A small image classifier, trained from scratch.
Training: muon at rate 0.0029, 7600 steps, batches of 64, held-out accuracy 87%.
Data: trained on telescope images of galaxies (Galaxy Zoo DECaLS), 88335 training examples, 5.5 epochs.
Rows from block 7 of a small image classifier, named by matrix and row number. Rows with one number within an expert belong to one neuron, the router's apart. Each number is 128 + 32 x the weight over its row's rms, rounded and kept within 0 to 255. All counts start at 0. After the name is the row's rms in percent of the matrix's.
Before each expert's rows are labels from the 100 images, of 14976, where the router gives the expert most weight on average: "responds to" is what is common among them; "patch colour" is the nearest of a few named colours to the mean colour under the peak. Only what is clearly more common there than usual is listed. The data: telescope images of galaxies (Galaxy Zoo DECaLS).
# router: router (model.blocks.7.mlp.router.weight, 32x128, trained with AdamW), inputs 0-127
# gate: expert gate (model.blocks.7.mlp.gate, 32x128x128), inputs 0-127
# up: expert up (model.blocks.7.mlp.up, 32x128x128), inputs 0-127
# down: expert down (model.blocks.7.mlp.down, 32x128x128, transposed), outputs 0-127

# expert 23
responds to: shape: featured or disk; edge-on disk: no; spiral arms: yes
patch colour: brown
router.23 098 [ 96 177 120  82 132 110 121  69 166  83 139 108 121 182  92 132 104 145 121 121  76 143 138 129 137 112 167 154 124 123 144  79 109 163 166  87  89  92 132 180 129 168  72 115 121 129 104 125 127 165  77  57  94 136 149 120  72 129  90  82 124 117  82 153 141  94 132 136 149  95 100 140 140 116 102  92  86 170  87 122 172 128 134 167  39  57 124  64 161 145  65 131 164  80 107 151 114 119  80 147 186 156 128 113  70 107 135 155 111 153 105  96  93 123 156 100 127 144 115 119 115 129 174 142  78 187 127 115]
gate.8 154 [ 97 102 125 151 169  92 152  82 136 162 185 149 142 163  85 150 137  84 125 135 157 129 141 136 101 107 136 119 106 169 101 148 190  87 149 209 134 122 188 111 178 136 179 144  81 170 107 103 101 141  42 125  89 132 132 108 121 145 124 146  57 126 111  81  96  98 147 105 142 210 119  57 131 120 175 172  76 125 119 117 140 135 103 123 144 104 122  81 141 153  78 153 120 117 138  99 133 112 108 155 195 122  87  88 164 122 131 147 163 121 118  81 104 101 145 162  95 136 117 138 144 172 154 139 168 165 158  58]
up.8 147 [103 117 119 173 148 136 148  77 128 144 159 129 120 160  83 130 141  93 140 127 159 129 138 151  94  88 143 105 105 181 133 124 173  86 115 224 144 134 183 105 181 129 131 151  90 184 100 104 121 146  61 143  99 133 121 101 125 155 116 171  40  80 111  82  47 118 170 116 146 191  74  81 147 141 192 153 111  93 143  99 131 127 113 114 164  88 145  89 147 142  81 145 130 124 125  81 105 107 121 130 179 111 107  87 180 132 147 170 165 102 111  84 118 125 161 151 136 143 133 167 129 148 146 129 153 147 156  60]
down.8 192 [160  98 135 141 169  90 124 160 115 102  42 185 104 127 130 147 124 141 168 148 205 125 157 126 158 121 181  97 108 153 154 149  98 118  84  36 163 152 114 139  98 131 109  81  82 102 133 102 140 115 185 127  91 105  96 151 160 133  78 143 111  90 131 150 127  86 124 144 143 100  93 131 169 127 160 205 166 168 158 122  94 143 144  92 108  93 100 173  85 157 151 122  77 141 160 123 135  99 123 124 164 135 160 186 127 116  99 126 135  59 119 161 145 120 205 110 129 154  99 135 166 146 179 113  72  97 121  88]
gate.9 150 [ 91 145 129 155 168 122 103 162 193 110  99 121 200 124 129 160  93 101 112 120  98 219 135 126 117 207 100 118 122 123 101 125 129 142 116 125 160 140 142 139 138 114 142 159  75 103 135  97  94  92  95 109 178 124 143 119 139 152 110  83 117 134 117 128  76 156 181 135 167 140  91  97 146 104 109 129 171 170 121 114  86  77 129  92 170 121 146 123 119  71 131  99 134  91 151 166 149 156 171 186 114 193 179  82 111  70 114 110 169 114 118 170 119 156 127 182 128 134  90 119 144  33  66 129 118  92  97 165]
up.9 147 [159 129 150 196 171  98  71 107 171 160 132 118 177 145 155 130  89  86 114 151 140 173 121 140 141 170 121 149 216 169 120  90 128 135 123 135 128 146 142 190 143  80 109 161 100 111 138  83  77 115  98 124 177  85 182 121 114 106 124 102 100 118 153 139  92 157 121 126 133 105 125  84 102 113 114 160 168 215 129  90 129 100  80  95 146  50  97 101 124  87 107 114 122  94 155 191 105 130 120 164 114 152 150 119  93 121 160 159 182 138 107 139 148 112 150 163 119  95 125 135 171  82  85  87 140  56 119 174]
down.9 140 [ 90  99 113 137 183  98  72 142 131  74 137 161  97 149  91 109 125  59 110 135 196 141 104 158 136 126 151 107  84 108 122 116  70 161 107 124 137 122  91 197 110 140 147 150 148 148 123 124 107  71  76  81  80 141 169 152  80 132 123 145 111  76 191 145 137 168 147 142 122  95 126  90 156 140 137 190 203 168 146 107 113 102  83 148 121 117  97 134 166 156 191  74 157 118 136  94  93 136  88 146 147 168 118 198 142 145 121 101 155 124 109 174 140 152 159 135 136 135  62 144 181 130 120  67 133  98 144 135]
gate.10 145 [161 126 136 118  47  96 154  95 105 140  74  96 120 140 131 117 154 145 187 123  56 157  98  91 111 139 190  93 120 111  64 129 120 130 107 123 107 151 167 116 119 149 125 114 103  85 194 124 121 165  68 128 128 114 114 132 182 137 155  91 141 145 106  80 152  69 189 104  93 178 187 152 125 182 166  71 100  89 119 166 126 102 157 113 189 158 101  73 121 184 207 133 136 139 100  94 114 148 155 108 109 144  99 143 108  93 150 136 162 141 160 175 170 126 145 143 159 102 120 120 124 100  93 138 153 170 109 129]
up.10 134 [128 165 136 115  41 117 148  71  70 144  75 118 146 157 108 128 143 106 165 125  87 195 100  98 144 133 141 106 151  25 107 188  60 102 107 121 108 109 134 140 120 138 127  93 139 100 171 131 150 156  85 119 122  80 133 158 174 144 169  74 179 133 107  32 119 139 149 126 131 183 180 216 124 173 171 106  65 165 135 143 138 124 169 111 113 157 122 102 128 143 160 117 130 128 116  70 103 150 164 134 123 122 152 130 102  87 140 145 142 158 141 159 168 105 123 132 138 128 140 149 113 113 111 127 136 167 115  90]
down.10 134 [190  71 153 134 116  68 143 155 157  81  74 123 158  81 195 128 140 134 110 131 142 183 131 167 161  67 145 119 141  99 182 145  69 105 181 103  65  86 122 136 133 142 155 184 186  80 161 154 137 113  65 109 117 119 132  84 161  83 121 134 134 176 150 151 117 127  88 178 106  81 139 174 156 125 111 163  81  83 152 101 124 155 111 125 124 118 111 149 138  50  87 163 110 114 126 139 113 118 127 108 106 128 144 171 123  69 125 151 168 119 134 133 178  81 178 137 105 162  87 126 115 176 144 114 131 124 155 123]
gate.11 016 [139 127 146 129 142 159 152 134 121 127 123 120 190  87 137 124 109 129 142 151 198 128 166 113 153   0 173 128 123  89 136 128 149 139 185 117 115 188 128 128 128 190 166 142  76  85 182 128 135 135 128 128 128 118 128 128 128 126 128 136 149  15 128 128 119 128  87 121 128  83 128  92 128  54  93 126 128 129 128 117 128 161 143 124  88  99 131 128 137 121  90 125 124  89 136 128  91  90 134 151 103 117 164 128 135  78 126 129 175 107 134 128 127 131 128 128 136 129 128 101 121   7 125 142 197  94 128 125]
up.11 016 [167 149 122 127 142 128 162 139 128 128 126 139 103 105 108 128 128 128 175 132 191  41 106 126 160 113 196 121 128 120 130 128 210 182 128 110 126 128 128  85 102 201 230 138 127  79 168 196 152 128  13 128 100 142 128 123 128 128 162 150 174  23 131 128 121 131 103 128 126 108 128 128 128 119 102 147 115 130 207 128 128 128 128 117 122 101 128 128 128  91  45 141 148  49 130 126 133 101 136 150 128 141 128 128 126 101  90 150 129 128 128 128 108 134 127 123 128 169 128 126  87 129 128 130 206 107 129 122]
down.11 016 [127 125 128 128 128  96 126 170  65 128 140 128 128 128 143 138  53 149 128 128 128 120 186 116 131 102 128 123 148 128 128 137 151 128  94 130  66 128 159 128 128 128 141 159 240 128 156 176 128 137 174 128 118 128 102 125 124 128 183 128 131 128 128 128 128 140  79 128 128  45 128 128 158 120 120 128 148 167 128 128 196 121 127 128 111 128 122 127 129 255  42 128 125 124 255 160 128 138 155 128  68  99 120 114 128 128 128 126 143 131  78 126 128 128 105  55 103 128 126 128 128 190 128 154  74 108 128 137]

# expert 30
responds to: shape: featured or disk; edge-on disk: no; spiral arms: yes
patch colour: grey
router.30 094 [188 141 113 111 150  73 149 136 123 114 136  98  84 130 131 114 116 130 151  78  86  77 123 116 197 120 135 175 134 168 157 182 147 130 123 183  76 115 136 136 179  93 113 131 177 115 180 155 128  86 141  89  90 163 118 127 127 137 134 102 148  68 146 108 100  99 168 127 111  93  87 141 155 151 148  81 141 116 166 145 168 149  66 142 125 151  98  45 146 157 126 175 175 120  98 175 130 129 143 146 148  47 139 114  44 101 151 121 154  86 147 101 141 111  68  94 110  88 135 144 149  94 106 192 122 136 169 133]
gate.0 112 [130 105 158 160 203 110 144 145 129 211 109  93 107  92  79 135 154 154 145  94 128  85 115 122 111 154  96  87 142 122 172 211 109  48  92 130 147  99 116 177 107 214 122 125  90 159 129 124 129 133 119 115 104 167 163  95 110 139 120  91 111 115 120 106 109 137 150 150 148  90 164 185 150 100 129 154 115 184 153 132  80 123  98 106 153 141 135 173  93 142 188 106 138 126 138 116 136 153 134 164 130 147 189 182  58  95  86  85 107  72 125 108 129 103 130 172 131 113 111 143 103 107 150 133  94 172 141  57]
up.0 106 [125 144 152 163 122  76 127  99 131 149  98 134  93 157 149  97 155 144 145  90 139  25  90  97  45 191  81 121 114 111  95 188 158 110 101 176 153 112  90 144 129 168 110 119  72 118 123 117 120 130 129  75  95 201 156 156 164 150 197 127 114 154 109 104 120 101  96 118 159  98 157 186  96 101 174 168 160 117 138 154 113 172 205 124 154 133 152 189  99 113 136 119 136 205 163 118 118 110 103 181 107 110 144 113  97 128 115 133 163 110 152  83 118 126 135 127 116 116 108 160  68 117 140 160 133 133 121 107]
down.0 119 [125 103  76 134 111 111 166  83 133 147 120  87 105 158 106  81 150  76 193 127 164 123 166  95  27 114 103 157 101 121 119 106 129 138 120 120 123 177 112 136  84 136 100 148 109  76  89 113 123 147 165 128 184 115 138 162 135 147 116 134 119 142  62 131 117 173 116 161 102 113 184 119 121 122  75 153 107 136  81 165 139 121 132  99  55 157 166 111 125 146 160 104 139 192 115 141  44 140  85 131 124 130  98 190 128 125 158  50 145 217 130 129 174 144 134 146 133 142 188 129 164 159 143 136 125 115 137 167]
gate.1 155 [126  75 119 131 164 216 119 124 114  59 171  95 106 155 149 166 109 142 121 125 149 187 147 106 123 107 130 131 104 166  55 135 108 145 150 104 165 166 138  66 101 104 206 159  60 173 174 120 182 127 165  95  95 103  69 146 112 104 120 163 150 102 105 135 126 186 135  58 109  84 161 185 142 133 118  99 125 120 183 162 128 100 120 118  35 144 139 121 177 166 139  87 100 146 140 127 125  97 133 153 100 151 126 159 148 159 109 126  63 127 141 104 136  98 145  70 150 111 131 112 139 122 117 115 125 142 143 149]
up.1 160 [134 138 188 114 112 115 144 119 112 174  83 181 141 103 168 131 139 159 141 173 133 100  93  84 108 131 130  79  43 148 161  79 191 163 152 134 106  85  96 151 141 149 129 106 154 115  83 145 117 106  99  90 160 154 129 119 186 146 153  96 107 161 118 108 131  92 141 115 117 105 125   0 123 128 124 174 172 140 122 127 116 126 131 103 159 114  74  68  91  54 111 145 151 130 158 141 132 118 106 119 155 113 147 124 128  82 161 108 202 101 137 155 162 174 147 153 152 173 149 120 148  93 149 115 131 103 117 192]
down.1 156 [117 103  88 130 159 194 133  66  84 101 194 129 143 167 128 127 134  94  96  98 165 187 118 152 101 136  93  83  84 203 158 115 100 174 135 109 162  92  88 132 139 168 107 107 165 172  63 157  45 145 152 106 138  99 135 165 155  81 123 150 147 117 121 184  98 117 158 130  81 118 182 148  82 142  69 138 151  33 156 157 130 132 132 137 126 140 142 141 160 107 142  95 145 144 142 188 130 114 116 105 135 116 134  88 161 136 138 101 151 120 116 136 102 142 136  97 223 106  97 134 134 135 145 148 143  99  95 112]
gate.2 172 [117 149 127 133  99 113 154  84 137 134 156 123 127 134 125 128 128 149 133 118  99 164  43 152 151 181 170  90 107 144  78 142 171 144  77 190 137 122 171 139 132  44 163 153  74 118 125  84 130 142  72 141 152 137 127 148 128 158 157  84 114 150  99  73  98 132 141  91 110 133 151 186 114 131 123 112 159 117 150 125 171 111 136 128  96 119 127 141  95 122 120  75 136 150 212 120 158 118 108 136 188 180 137  93  72 150 151 144  92  77  99  94  67 202 179 118 145 115 131  78 138 150  54 143  81 167 120 136]
up.2 150 [ 98 106 142  61 149 162 176 143 160 131 155 120 151 181 116 110 173 148 146 112 115 160  86  96  80 138 164  94 127 198 100 115 104 131 130 122  91 136 119 103 118 128 134 154  97 130 153  94 136 110 110 150 146 139 151 144 108 102 166 105 135 131 132 100 101 123 176 104 122 170 111 118 157 158 121 180 101 165 128 193 146  52  83 120 135 124 179 120  72  58  67 109 211  93 158 120  89 161 101 115 100 122 156 133 132  75 181 148 101 147  98 131  92 146 192 154 142  49 128 140  35 120 147 141 150 147 139 123]
down.2 169 [155 152 139 102 160 159 178  99 123 147 160 116 133 140 129 166 120 144 151 113 183 108  77 120  96 126 156 158 109 164  66 100 114 152 128 111 110 151 101 150  82 106 143 111 100 154  59  74  65 127 152 103 202  75 161 161 120 172 154 166 100 131  63 103  87 141 217 115 119 164 161 115 142 121 152 109 104  99 135 157 123  92 134 118 140 153 139 145 156 131 159 132 145 141  84 106  88 131 100 121 166 110  89 120  85  66 159  98 134 156 177 200 102 125 101 180 164 131 107 112  85 123 170  67 126  79 179 136]
gate.3 040 [125  81 152 173 140 132 155 130 133 122 145  81 122 122 169 163  61 139  91 131 153 103 127 128 132 117  31 105 183 130  78 118 111 145 101 165 126 152 162 119 131 186  96 124 128 158 181 122 129 131 179 126 123 128 108 147 131 128 161 123 106 126 128 117 111 150 141 172 109 141 188 119 103 126 150 127 126 128 127 145 174 140 106 140 164 116 201 112 133 191 103  94  77  85  37 120 130 126 180  29 105 164  87 173 134 134  85 104 101 105 151 146 195 108 110  59 191 114 130 153 143 141  94 115 147  76 131 126]
up.3 040 [189 218 142 113 112 103  31 128 167 124  77 127 113 161 144  47 165 114 185 128 153 175 128 137 108 149 147 148 112  85 203 129 152 127 204  64 135 136 146 130 109 136 136 125 123  85 125 151 129 108 122 129 131 138 185 124 129 102  67 124 147 164 121 126 151 130  91 123 129  75 120  64 125  95  83  82 123 138  98 109  97 128 126 133 123  99 103 128 132  74 210 134 120 145 158  94 172 137  88 191 137 116  98  90 134 127 158 127  83 112 124 129  99 114 175 182 156 117 122  97 114 102 102 145 120 131 174 119]
down.3 027 [106 154 155 164  97 128  86 120 164 146 124 204 160 130 113 125 143 200 127 121 129 131 141 144 109 107 157  56 118 129  89 110 128 132 109  26 208 117  94 128 128  32 167 143 168 164 123 166 126 199 134 172  77 102 128 127 177 110 163 127 228 122 125 117 139 147 135  98 103 180  83  90  79 145 124 140 156 116 124 119 124 126 110 133 112  91 137 130 124 107  68 125 128 145 101 135 149 144 145 143 148  84 129 132 128 128 185 226 151 115 119 156  97 110 121 128 142 158 103 137 153 131 124 111  94 133  99 117]

# expert 26
responds to: edge-on disk: yes; roundness: cigar-shaped
patch colour: brown; grey
router.26 100 [134 147 115 122 151 118 123 128 148  64 151 111  65 163 128 116 134  73 142  99 155 100 134  96 159  89 175 167 147 100 161 150 127  75  90 151 142  84 195 154 146  82 100 201 143 143 149  99 146 135  92 108 123 183 113 178 125 181 149 158 104 125 173 132 161 125 137 106 215 133 170 205 120 125 126 114 119 130  96 117  74 124 111 111 136 116 124  81  94 205 111  91 130  64  71 124 102 120 121  94 146 133 185 147 144  70  97 131 101 142 149 147 112  97 119 161 111 112 147 149 164 140 151  82 140 193 135  84]
gate.0 135 [101  95 104 163  77  68 113 125 121  87 166 133 164 166 127 197 122 118 150 131  86 188  82 128 137 107  76 140 146  89 137  40 150 131 124 127 142 152 114  69 143 108 105  78 131 120 138 152 149 139  66 159 175 107 167 104 151 129  85 115 132 173  76 107 158 145 147 119 123 136 130 155 135  67 138  80 150 113 125 133 126 117 148 147  76 135 156 150 187 103 155 209  59 179 125 136 147 173 127  87 146 137 209 134 174 145 152 130 109 139  96  75 150 125 148 103  96  75 170 122 123 122 136 138 127 155  81 145]
up.0 133 [103  72 171 143  54  90 104 132 133 110 137 155 122 138  82 188 162 152 189 164  91 175 158 116 158  55  94 149 130  96 125 121 147 164  99  97 180 111 151  64 147  94 119 104 137 129 102 107 118 125 102 160 198 113 142  95 152 115  96 123 114 136 120 128 190 144 151  85 146 116 139 138 110 117 122 112  93 110  96 181 115 128  99 128 138 123 131 150 147  91 121 172  42 182 116 123 151 146  92  80 154 176 203 165 171 158 140 159  96 182 114  87 147 113 165  88 114 100 187 136 123 106 129 158 120 129 109  79]
down.0 137 [ 49  99 145 143 128 120  81 176 130 120 111 140  91  79  92 152 146 121  85 117  97  94 124 146 118 141 148  84  94 136 128 128 112 120 180 152 127  56 106 128 173  88 139 146  98 174 111 151 148 127 127  83 139  97 163 172 108 138  88 144 137 105 152 176  99 150 100 122 148 125 104 128 124  77 154 135  82 109 153 154 144 129 148 152 150 182 101 158 181 125 133 101 145 140 171 102  86 123 140  58 195  86  98 242 157 155 150 162 159  98  96 115 145 105  97 128 107 180 154 194  97 175 119 112 116 122  97 188]
gate.1 024 [141 129 185 128 131 116 128 148  31 207 109 201 140  90  97 156 153 143 123  23 130 128  65 126 129 105 123 101 123 151 152 114 189 201 168 125 167 121  77  84 135 126 144 128 128 128  88 189 142 134 133  90 127 140  70 125 127 137  23 126 133  99 117 129 153  94 126 111 125 132 149 125 128 180 111 132  66 156 172 124 132 111 128 107 157 128 118 148 115 143 137 151 119 125  93 147 148 128 156 129 119 175 148 113 126 128 137 123 127  89 126  55 217 152 149 131 127 115 149 115  87 101 133 152 128 120 185 123]
up.1 029 [121 128  81 109 132  88 139 119 169 123 161 116 128 142 145 128 114 128 153 128 119 107 137 135 128 157 243 100 141 135  80 208  96 108  76 219 105 141 113 120 126  80  76 114 128 127 185  78 118 146 166 128 181 129 131 131 122  79 189 119 129 141 208  61 124 180  91 170 144 134 125 138  45 109 119 113 209 124  99 133 126 160 163  98 112 109  77 124 113  63 128 141 133 147 161 142 139 131 128 123 117 206  83 129 135 127 134 128 135 147 166 133 127 129 123 127 115  98 123  62 140 118 120 121 106 123 155 119]
down.1 029 [128 128 127 124  84 125 153 219  98 136 130 122  95 128 141 129 151 154 128 140 133  74 124 117 128 191 137 128 149 110 147 146 173 124 105 119 129 130 135 137 128 134 142 128 128 149  83 130  67  73 128 133 128 127 114 133 133 188 135 134 121 111 120  93 154 138 138  59  62 138 128 128 137 137 134 110 105 128 142 128 128  74 102 220 109  93 207 127 128 202  74 129 101 135 128 119  61 128 142 159 128 129 177  93  51 240 146 130 129 179  70 116 128 137 140 137 139  51 171 143  75 128 128 135 127 189 104 118]
gate.2 097 [123 151 128 153 177 123 160 116 170 143 123 171  65 112 159 111 186 136 169 130 157 137 165  96 125 147 120 122 174 162 110 126 107  76 169 157 196  76 150 137 130 149 217 120 140  97 126 107 109 106  90   0 151 130 179 146 155 107 133  87 135 135  90 121 140 198 107 165 106 149 113 141 118 106 163 137 145  95  89 117 160 133 123 168 134 122 177 113  91  91 112 132 133  99 123 127 160 163 127 102 125 121  93 157  74 137 139 123 158 125 167  75 133  92 106 122 130  94  98 143 102  78  43 123 124 122  82 146]
up.2 102 [104 123 195 143 110 167 124 135 110 154 150 112  90  80 139 120 178 161 127  77 182 207 105 116  96  79 156 154 119 110 118 119 142 102 136 103 166 116 130  82 124 145 136 118 151 124 141 161  89 157  97 105 138  93 128 160 171 157 109  72 145 128 156  88 124 137 101 116 128 125 126 194 155 113 126  95 127 138 147  62 141 134 135 206 122 146  66 105 137 150  99 141 155 139  73 140 138 152 126 144 139 134 195 120 146 133 138 201  75 174  46 149  99  91  65 153 110 138  35 164 164 131 146 165 115 161 122 107]
down.2 093 [141 152 165  95 132 150  51 177  21 103 147 140 111 121 117 166  99  94 138  92 200 140 148 143 144  73 145 141 101 135  89 138  86 183 149 116 173 141  63 130 121  87 126 140 114 137 121 128 178 163 104 120 110 125 120 174  93  85 140  93  70 132 163 151 128 135 137 148  95 143 147 147 120  96 106 137  98 178 115 101 159 109 137  98 123 156 146 132 158 128 130 144  97 174 127 146 159  97 117 205  91 174 158 133 111 102 124 174 105  82  52 125 146 130 166 153 124 106  47 127 108 177 197 141 123 144 150 118]
gate.3 129 [130  74 125 149 141 120 138 186  60  93 106 144 171 172 195  96  99  92 108 112 149 129 137 104  81 121 114  79 145 137 119  76 185 106 142 131 147 138 134 120 156 157 151 115  73  64 199 129 100 108 132 106 118 115 192  80 134 164 131 145 139 172 119 173 113  41 145 182  93 174 150 124  54 144  78 123 108 141 117 126 110 121 152 137 116  98 129 129 126  75  90 180 124 148 131 114 174 113 133 120 159 109 113 130  68 104 141 158 132  76 126 119 111  95 129 114 143 189 179 109 126 146 137 150 218 137 135 125]
up.3 145 [ 96 103 136 144 134  90 183 135  60 104  79  92 148 126  94  95 120 117 146 128 118  95 104 168  98 145 116 157 153 100 126 111 146 115 134 106 131 151 100 112 161 115  79 149  98 138 210 101 121 138 123 213  61 165 176 127 109 173 107 141 166 198 119 152  88 121 126 147 147 181 136 125 140  66 143 137 124 112 124 166  89 109 159 135  98 115 120 138  95 119 161 130 133 170 121  23 166  88  97 156 106 104 138 149 109 158 124 193 167  86 149 120 146 113 178  97 133 179 210 107 150  75 141 120 112 144 108 121]
down.3 149 [178  71 161 142 134  75  93 101 128 111  59 163 152  83 123 125 140 149 112 129 170  83 123 161  91 111 147 130 114 156 145  94 106  89 147 101 129 112 141 136 195 142 111 123 146  95 111 106 139 121 162 122 107 126  92 133 129 121 139 178  93 172 155 147 162 118 174 135 122 170 131 151  77 129 136 104 173 123 188 125 105 109 133 124 132  83  94 177  97 118 116 123 130  91  83 173  68 155  70 106 223 126 130 135  77 186 132 164 200  71 173 181 158 102 131 124  67 143 152 134 176 112 155 118 146 152  99  77]

# expert 3
responds to: shape: star or artifact
patch colour: grey
router.3 100 [176  88 135  91 158 151 115 102 123 100 138 110 123  33 151 150 167 123 172 123  80  91 130 146 163 142 130 150 159 153  60 169 123 164 134 112  79 123 101 125 130  88 131  98 125  59 161 136 121  91 130 167 174  94 177 130 114 135  90 129 111 158 169 120 145 125 155 109 146  79 142 129 183 192  91 150 154 188 131  88 111  62 153 156 153 116 135 108 162 202 125 113 121 160  71 134 128 143 108 176 178  97 157  98 152  82 131 132 133 141 113 134 107 112 197 135  95 182 155 125  72 165 155  71 127 113 113 144]
gate.0 044 [137 167 117 213 129 162 139 128 135 125 129 171 110 138 149 126 148 138 138   0 110  78  90 110 128 189 112 127 113 156 144 128 174  97 122 127 115 128  87 168 159 129 130 122 164 127 131 131 107 129  68 110 127 124 122 127 124 186 133 126 125  67 128  88 109 131 117 116 124 203 134 131 112 107 136 161 154 131 129 112  85  98 119 103  60 170 118 255 119 126  90 118 117 101 136 119 128 121 125  65 128 111 129  98 179 178 120 200 156 120 127 134 115 186 145 101 138 114 168 124 134 141  92 177 123 113 129 139]
up.0 052 [105 123 129  91 110 191 163 109 143 121 181 152  40 113  86 121 119 116 172 120 116 135  97 168 187  89 151 128 193 128 128 129 147 143 111 145 151 155 113  96 125 113 126 129 162 140 135 130 131 122 116  76 129 131 126 122  82 100 179 121  53  77  93 135 120 126 126 164 221 158  90  72 122 131  92 137 126 123 137 124  73  78 135 117 201  59  87 128  81 105 105 177 135  87 152 101 153 142 143 131 162 210 108 107 119 123 187 131 132 118 135 124 189 126 148 120 110 130 128 106 131 192 143 111 149 130 105 196]
down.0 036 [172 156 164 195 122 172  70 125 174 138 146 124  79 193 178 128 135 128 199 127 132 145 154 119 156 125 128 142 128 119 101 145 111 181 119 128 121  91 166 129 113 153 126 129 116 144  85 125 128 132 163   0 159 130 148 129 134 123 108 121 182  83  98  67  94 126  99 128 128 144 142  77 132 151 107  62 134 127 126 204  85 128 161 124 124 127 163 127 106 126 111 131 147 131 178 173 127  97 121 105  86 161 175 166 107  90 128 128 141 221 108 116 107 124 101 115  88  76  95 122 140 145 118 109 154 144 142  85]
gate.1 049 [128 128  93 108 161 130 103 128 119  94 128 138 135 124 122 175 107  94 128 124 135 137  96 113 195 146 161 128 177 169 123  74  70 104 108 131 172 145 102 138  92 157 140 103 151 112 137 128  66 110 226 135 172 120 133 122 158 118 211 134 125 115 111 112 148 122 176 132 101 118 135  94 186 127 110  76 107 156 143 152 188  98 114 163  71 176 140 114  71 155  40 139 127 132 165 128 106 136 143 109 111 128  96 106  65 218 130 115 168 128 102 127 129 190 147 111 133 121 152  94 122 139 186 202 107 159 139 134]
up.1 047 [127 129 181 152 123 142 168  99 118 180  94 133 125 143 115 104 132 107 122 188 109 133 112 143  61 109  79  79 109  98 130 148 168 128 192 135 118 108 167 138 144 187 117 188 129 164 139 114 135 173  48  89 129 129 134 177 104 106  80 138 139 154 128 131 154 107 110 117 134 129 120 147  56 102 151 148 138 123 149  87 110 145  79 146 143 128 148 132 175 128 142 121 116  71 151 119 121 127 147 206  61 122  84  90 183  13 113 115 120  82 113 107 151  63 121 176 110 129  96 155 166 125 114 129 187 107 148 129]
down.1 040 [129 114 110 124 141  49 144 162 124  97 138  68 126 129 136 222 130  95 118 134 204 108 112 157  95 127 149 125  94 118 140  12 126 167 127 102 121 126  59 131 117 116 190 135 142  75 139  87 154 120 145 162 152 137 129  69 137 106 144 122 133 137 132 140 129 152 164  99 125 164 115 120 130 201 106 126  84 189  97 128 168 127 152 126 185 107  84 145  84 125 126 123 117 130 153  92 169 185  93 134 155 112 129 151 118 111 139  38 149 163 111 118 133 202 104  77 142 106 154 129 112 129 117 168 127 116 152 158]
gate.2 159 [ 99 169 165 121 180 167 168 144 128  91 132 127 160 153 142 122 131 157 144 189  96 160 161 157 141 142 161 183 128 166  94  87 156 121  87 126 124 141 125  53 110  54 127 159  73 124 131 139 149 156 168 177  77 116  87 130 100 156 160 122  84 155  56 119 115  77 159 118 156 139 104 162  87 141 155  66 118 120 150 154 142 139 146 104  93  95 128  89 191 138  98 137 110 150  88 140  73  67 135 113 160 114 160 131 107 134 141 157  83  81 155 148 190  56 106  64 163 122 117 135 162 118 117 115 123 124 133  82]
up.2 130 [184 196  89 167 151 119 138 185 144 101 109 144  92 126 146  94 133 123 153 146 101 144 151 162  55 138 129 120 122 133 169 107 211 148 106 152  84 129 143 181  98 107 141  97  58 112 128 111  88  98 133 162 135  92 128 144 112 164 138 122 102 165 136 134 131 123 137 112 101 167  98  67  89 172 161 161 154 108 122 156 149 123  92 157 117  96 177  96 202  66 127 149  56 156 119 154 148 121 141 133 149 114 125 100  83 142 103 130  52 139 132 106 115 133 172  94  93  96 162 150 181 135 170  85 118 132  90  54]
down.2 152 [121 141  80 196 106 186 134 107 138 102  94 128 113 186 157 105 153 139 178 144 122 107 115 185  88 126  93 192  99 108  73  78 122 121 109 129 104 190  93 188 127 101 105 107 152 140  79 112 131 142 163 129  96  77 147 190 162 157 158 160 141 145 113 123 113 104 136 104 117 119 115 104 114 149 150  92 160  62 106 139 108  67 109 110 104 165 172 127 147  93 136 137 196 147  85 133 101 199  99  43 112 140 116 130  96 160 135  90 199 117 106 153 148 122 115 154 131 108 127 150 113 128 166 166 103 192 131 158]
gate.3 141 [100 127 128  57 138 138 136 163 135 125 178 145 188 102 148 127 141 130  94 109 139 183 153 100 137  96 200 154  80 130  41 101 112 169 168  88 104 161 101 117 166  95 185 176  77  87 147 147 124 137  76 163 133 135 127 128 148 153 109  98 138 173 112 144 152 112 126 111 140 135 149 134 122 178 104 113 124  89 130 147 128 117  97  94 119 112  46 155 149 158 119 118 101 167 155  77  99 108 145 156 110 113 130 155 170  74 164  76 168 165  96 168 119 124 117 146 131 117 147  33 105 196 110 190 128 160 122 117]
up.3 132 [130 127 105 188 150 127 153 136 162 141 158 113  91 152  92  99 122 109 141 137  94 120 151 127 114 171  67 146 175 130 244 137 116  52 121 129 138 153 133  85 106 150 145  59 123 162  93 153 129 147 164 122  80 176 170 156 118  82 168 169 163  52 128 140 105 145  94 124 143 107 110 132 105  90 139 163  95 133 143 123 174 100 153 164 123 172 155 167  47  96 104  87 107  56 116 197 133 121 167 106 133 163 118  98  94 117 105 141  94 115 170 151 125 135 130  99 119 125  98 148 154 105 167  78 100 104 123 118]
down.3 149 [148 155 194 129 164  49 138 143 114 136 170 108 141 125 159 175  99 146 162 148  78 186  94 138 176 121 129 132  82  66 126 127 138 134 154 102 152 117 163 142  89 194 164 127 121  96  88 151 182 126 121 167 112 117  87  79 174 139  75  86 157 132 143 152  96 113 141 113  59 104 147 146 161 115  85 143 119  83 101 128  78 150  89 158 160 106  63 122 158  83 115 118  56 138 138 119 137 153 127 119  79  88 133 103 150 115 152  82 117 163 147 117 136 179 199 139 107 149 107 101 144 132 157 194 140  96 116  85]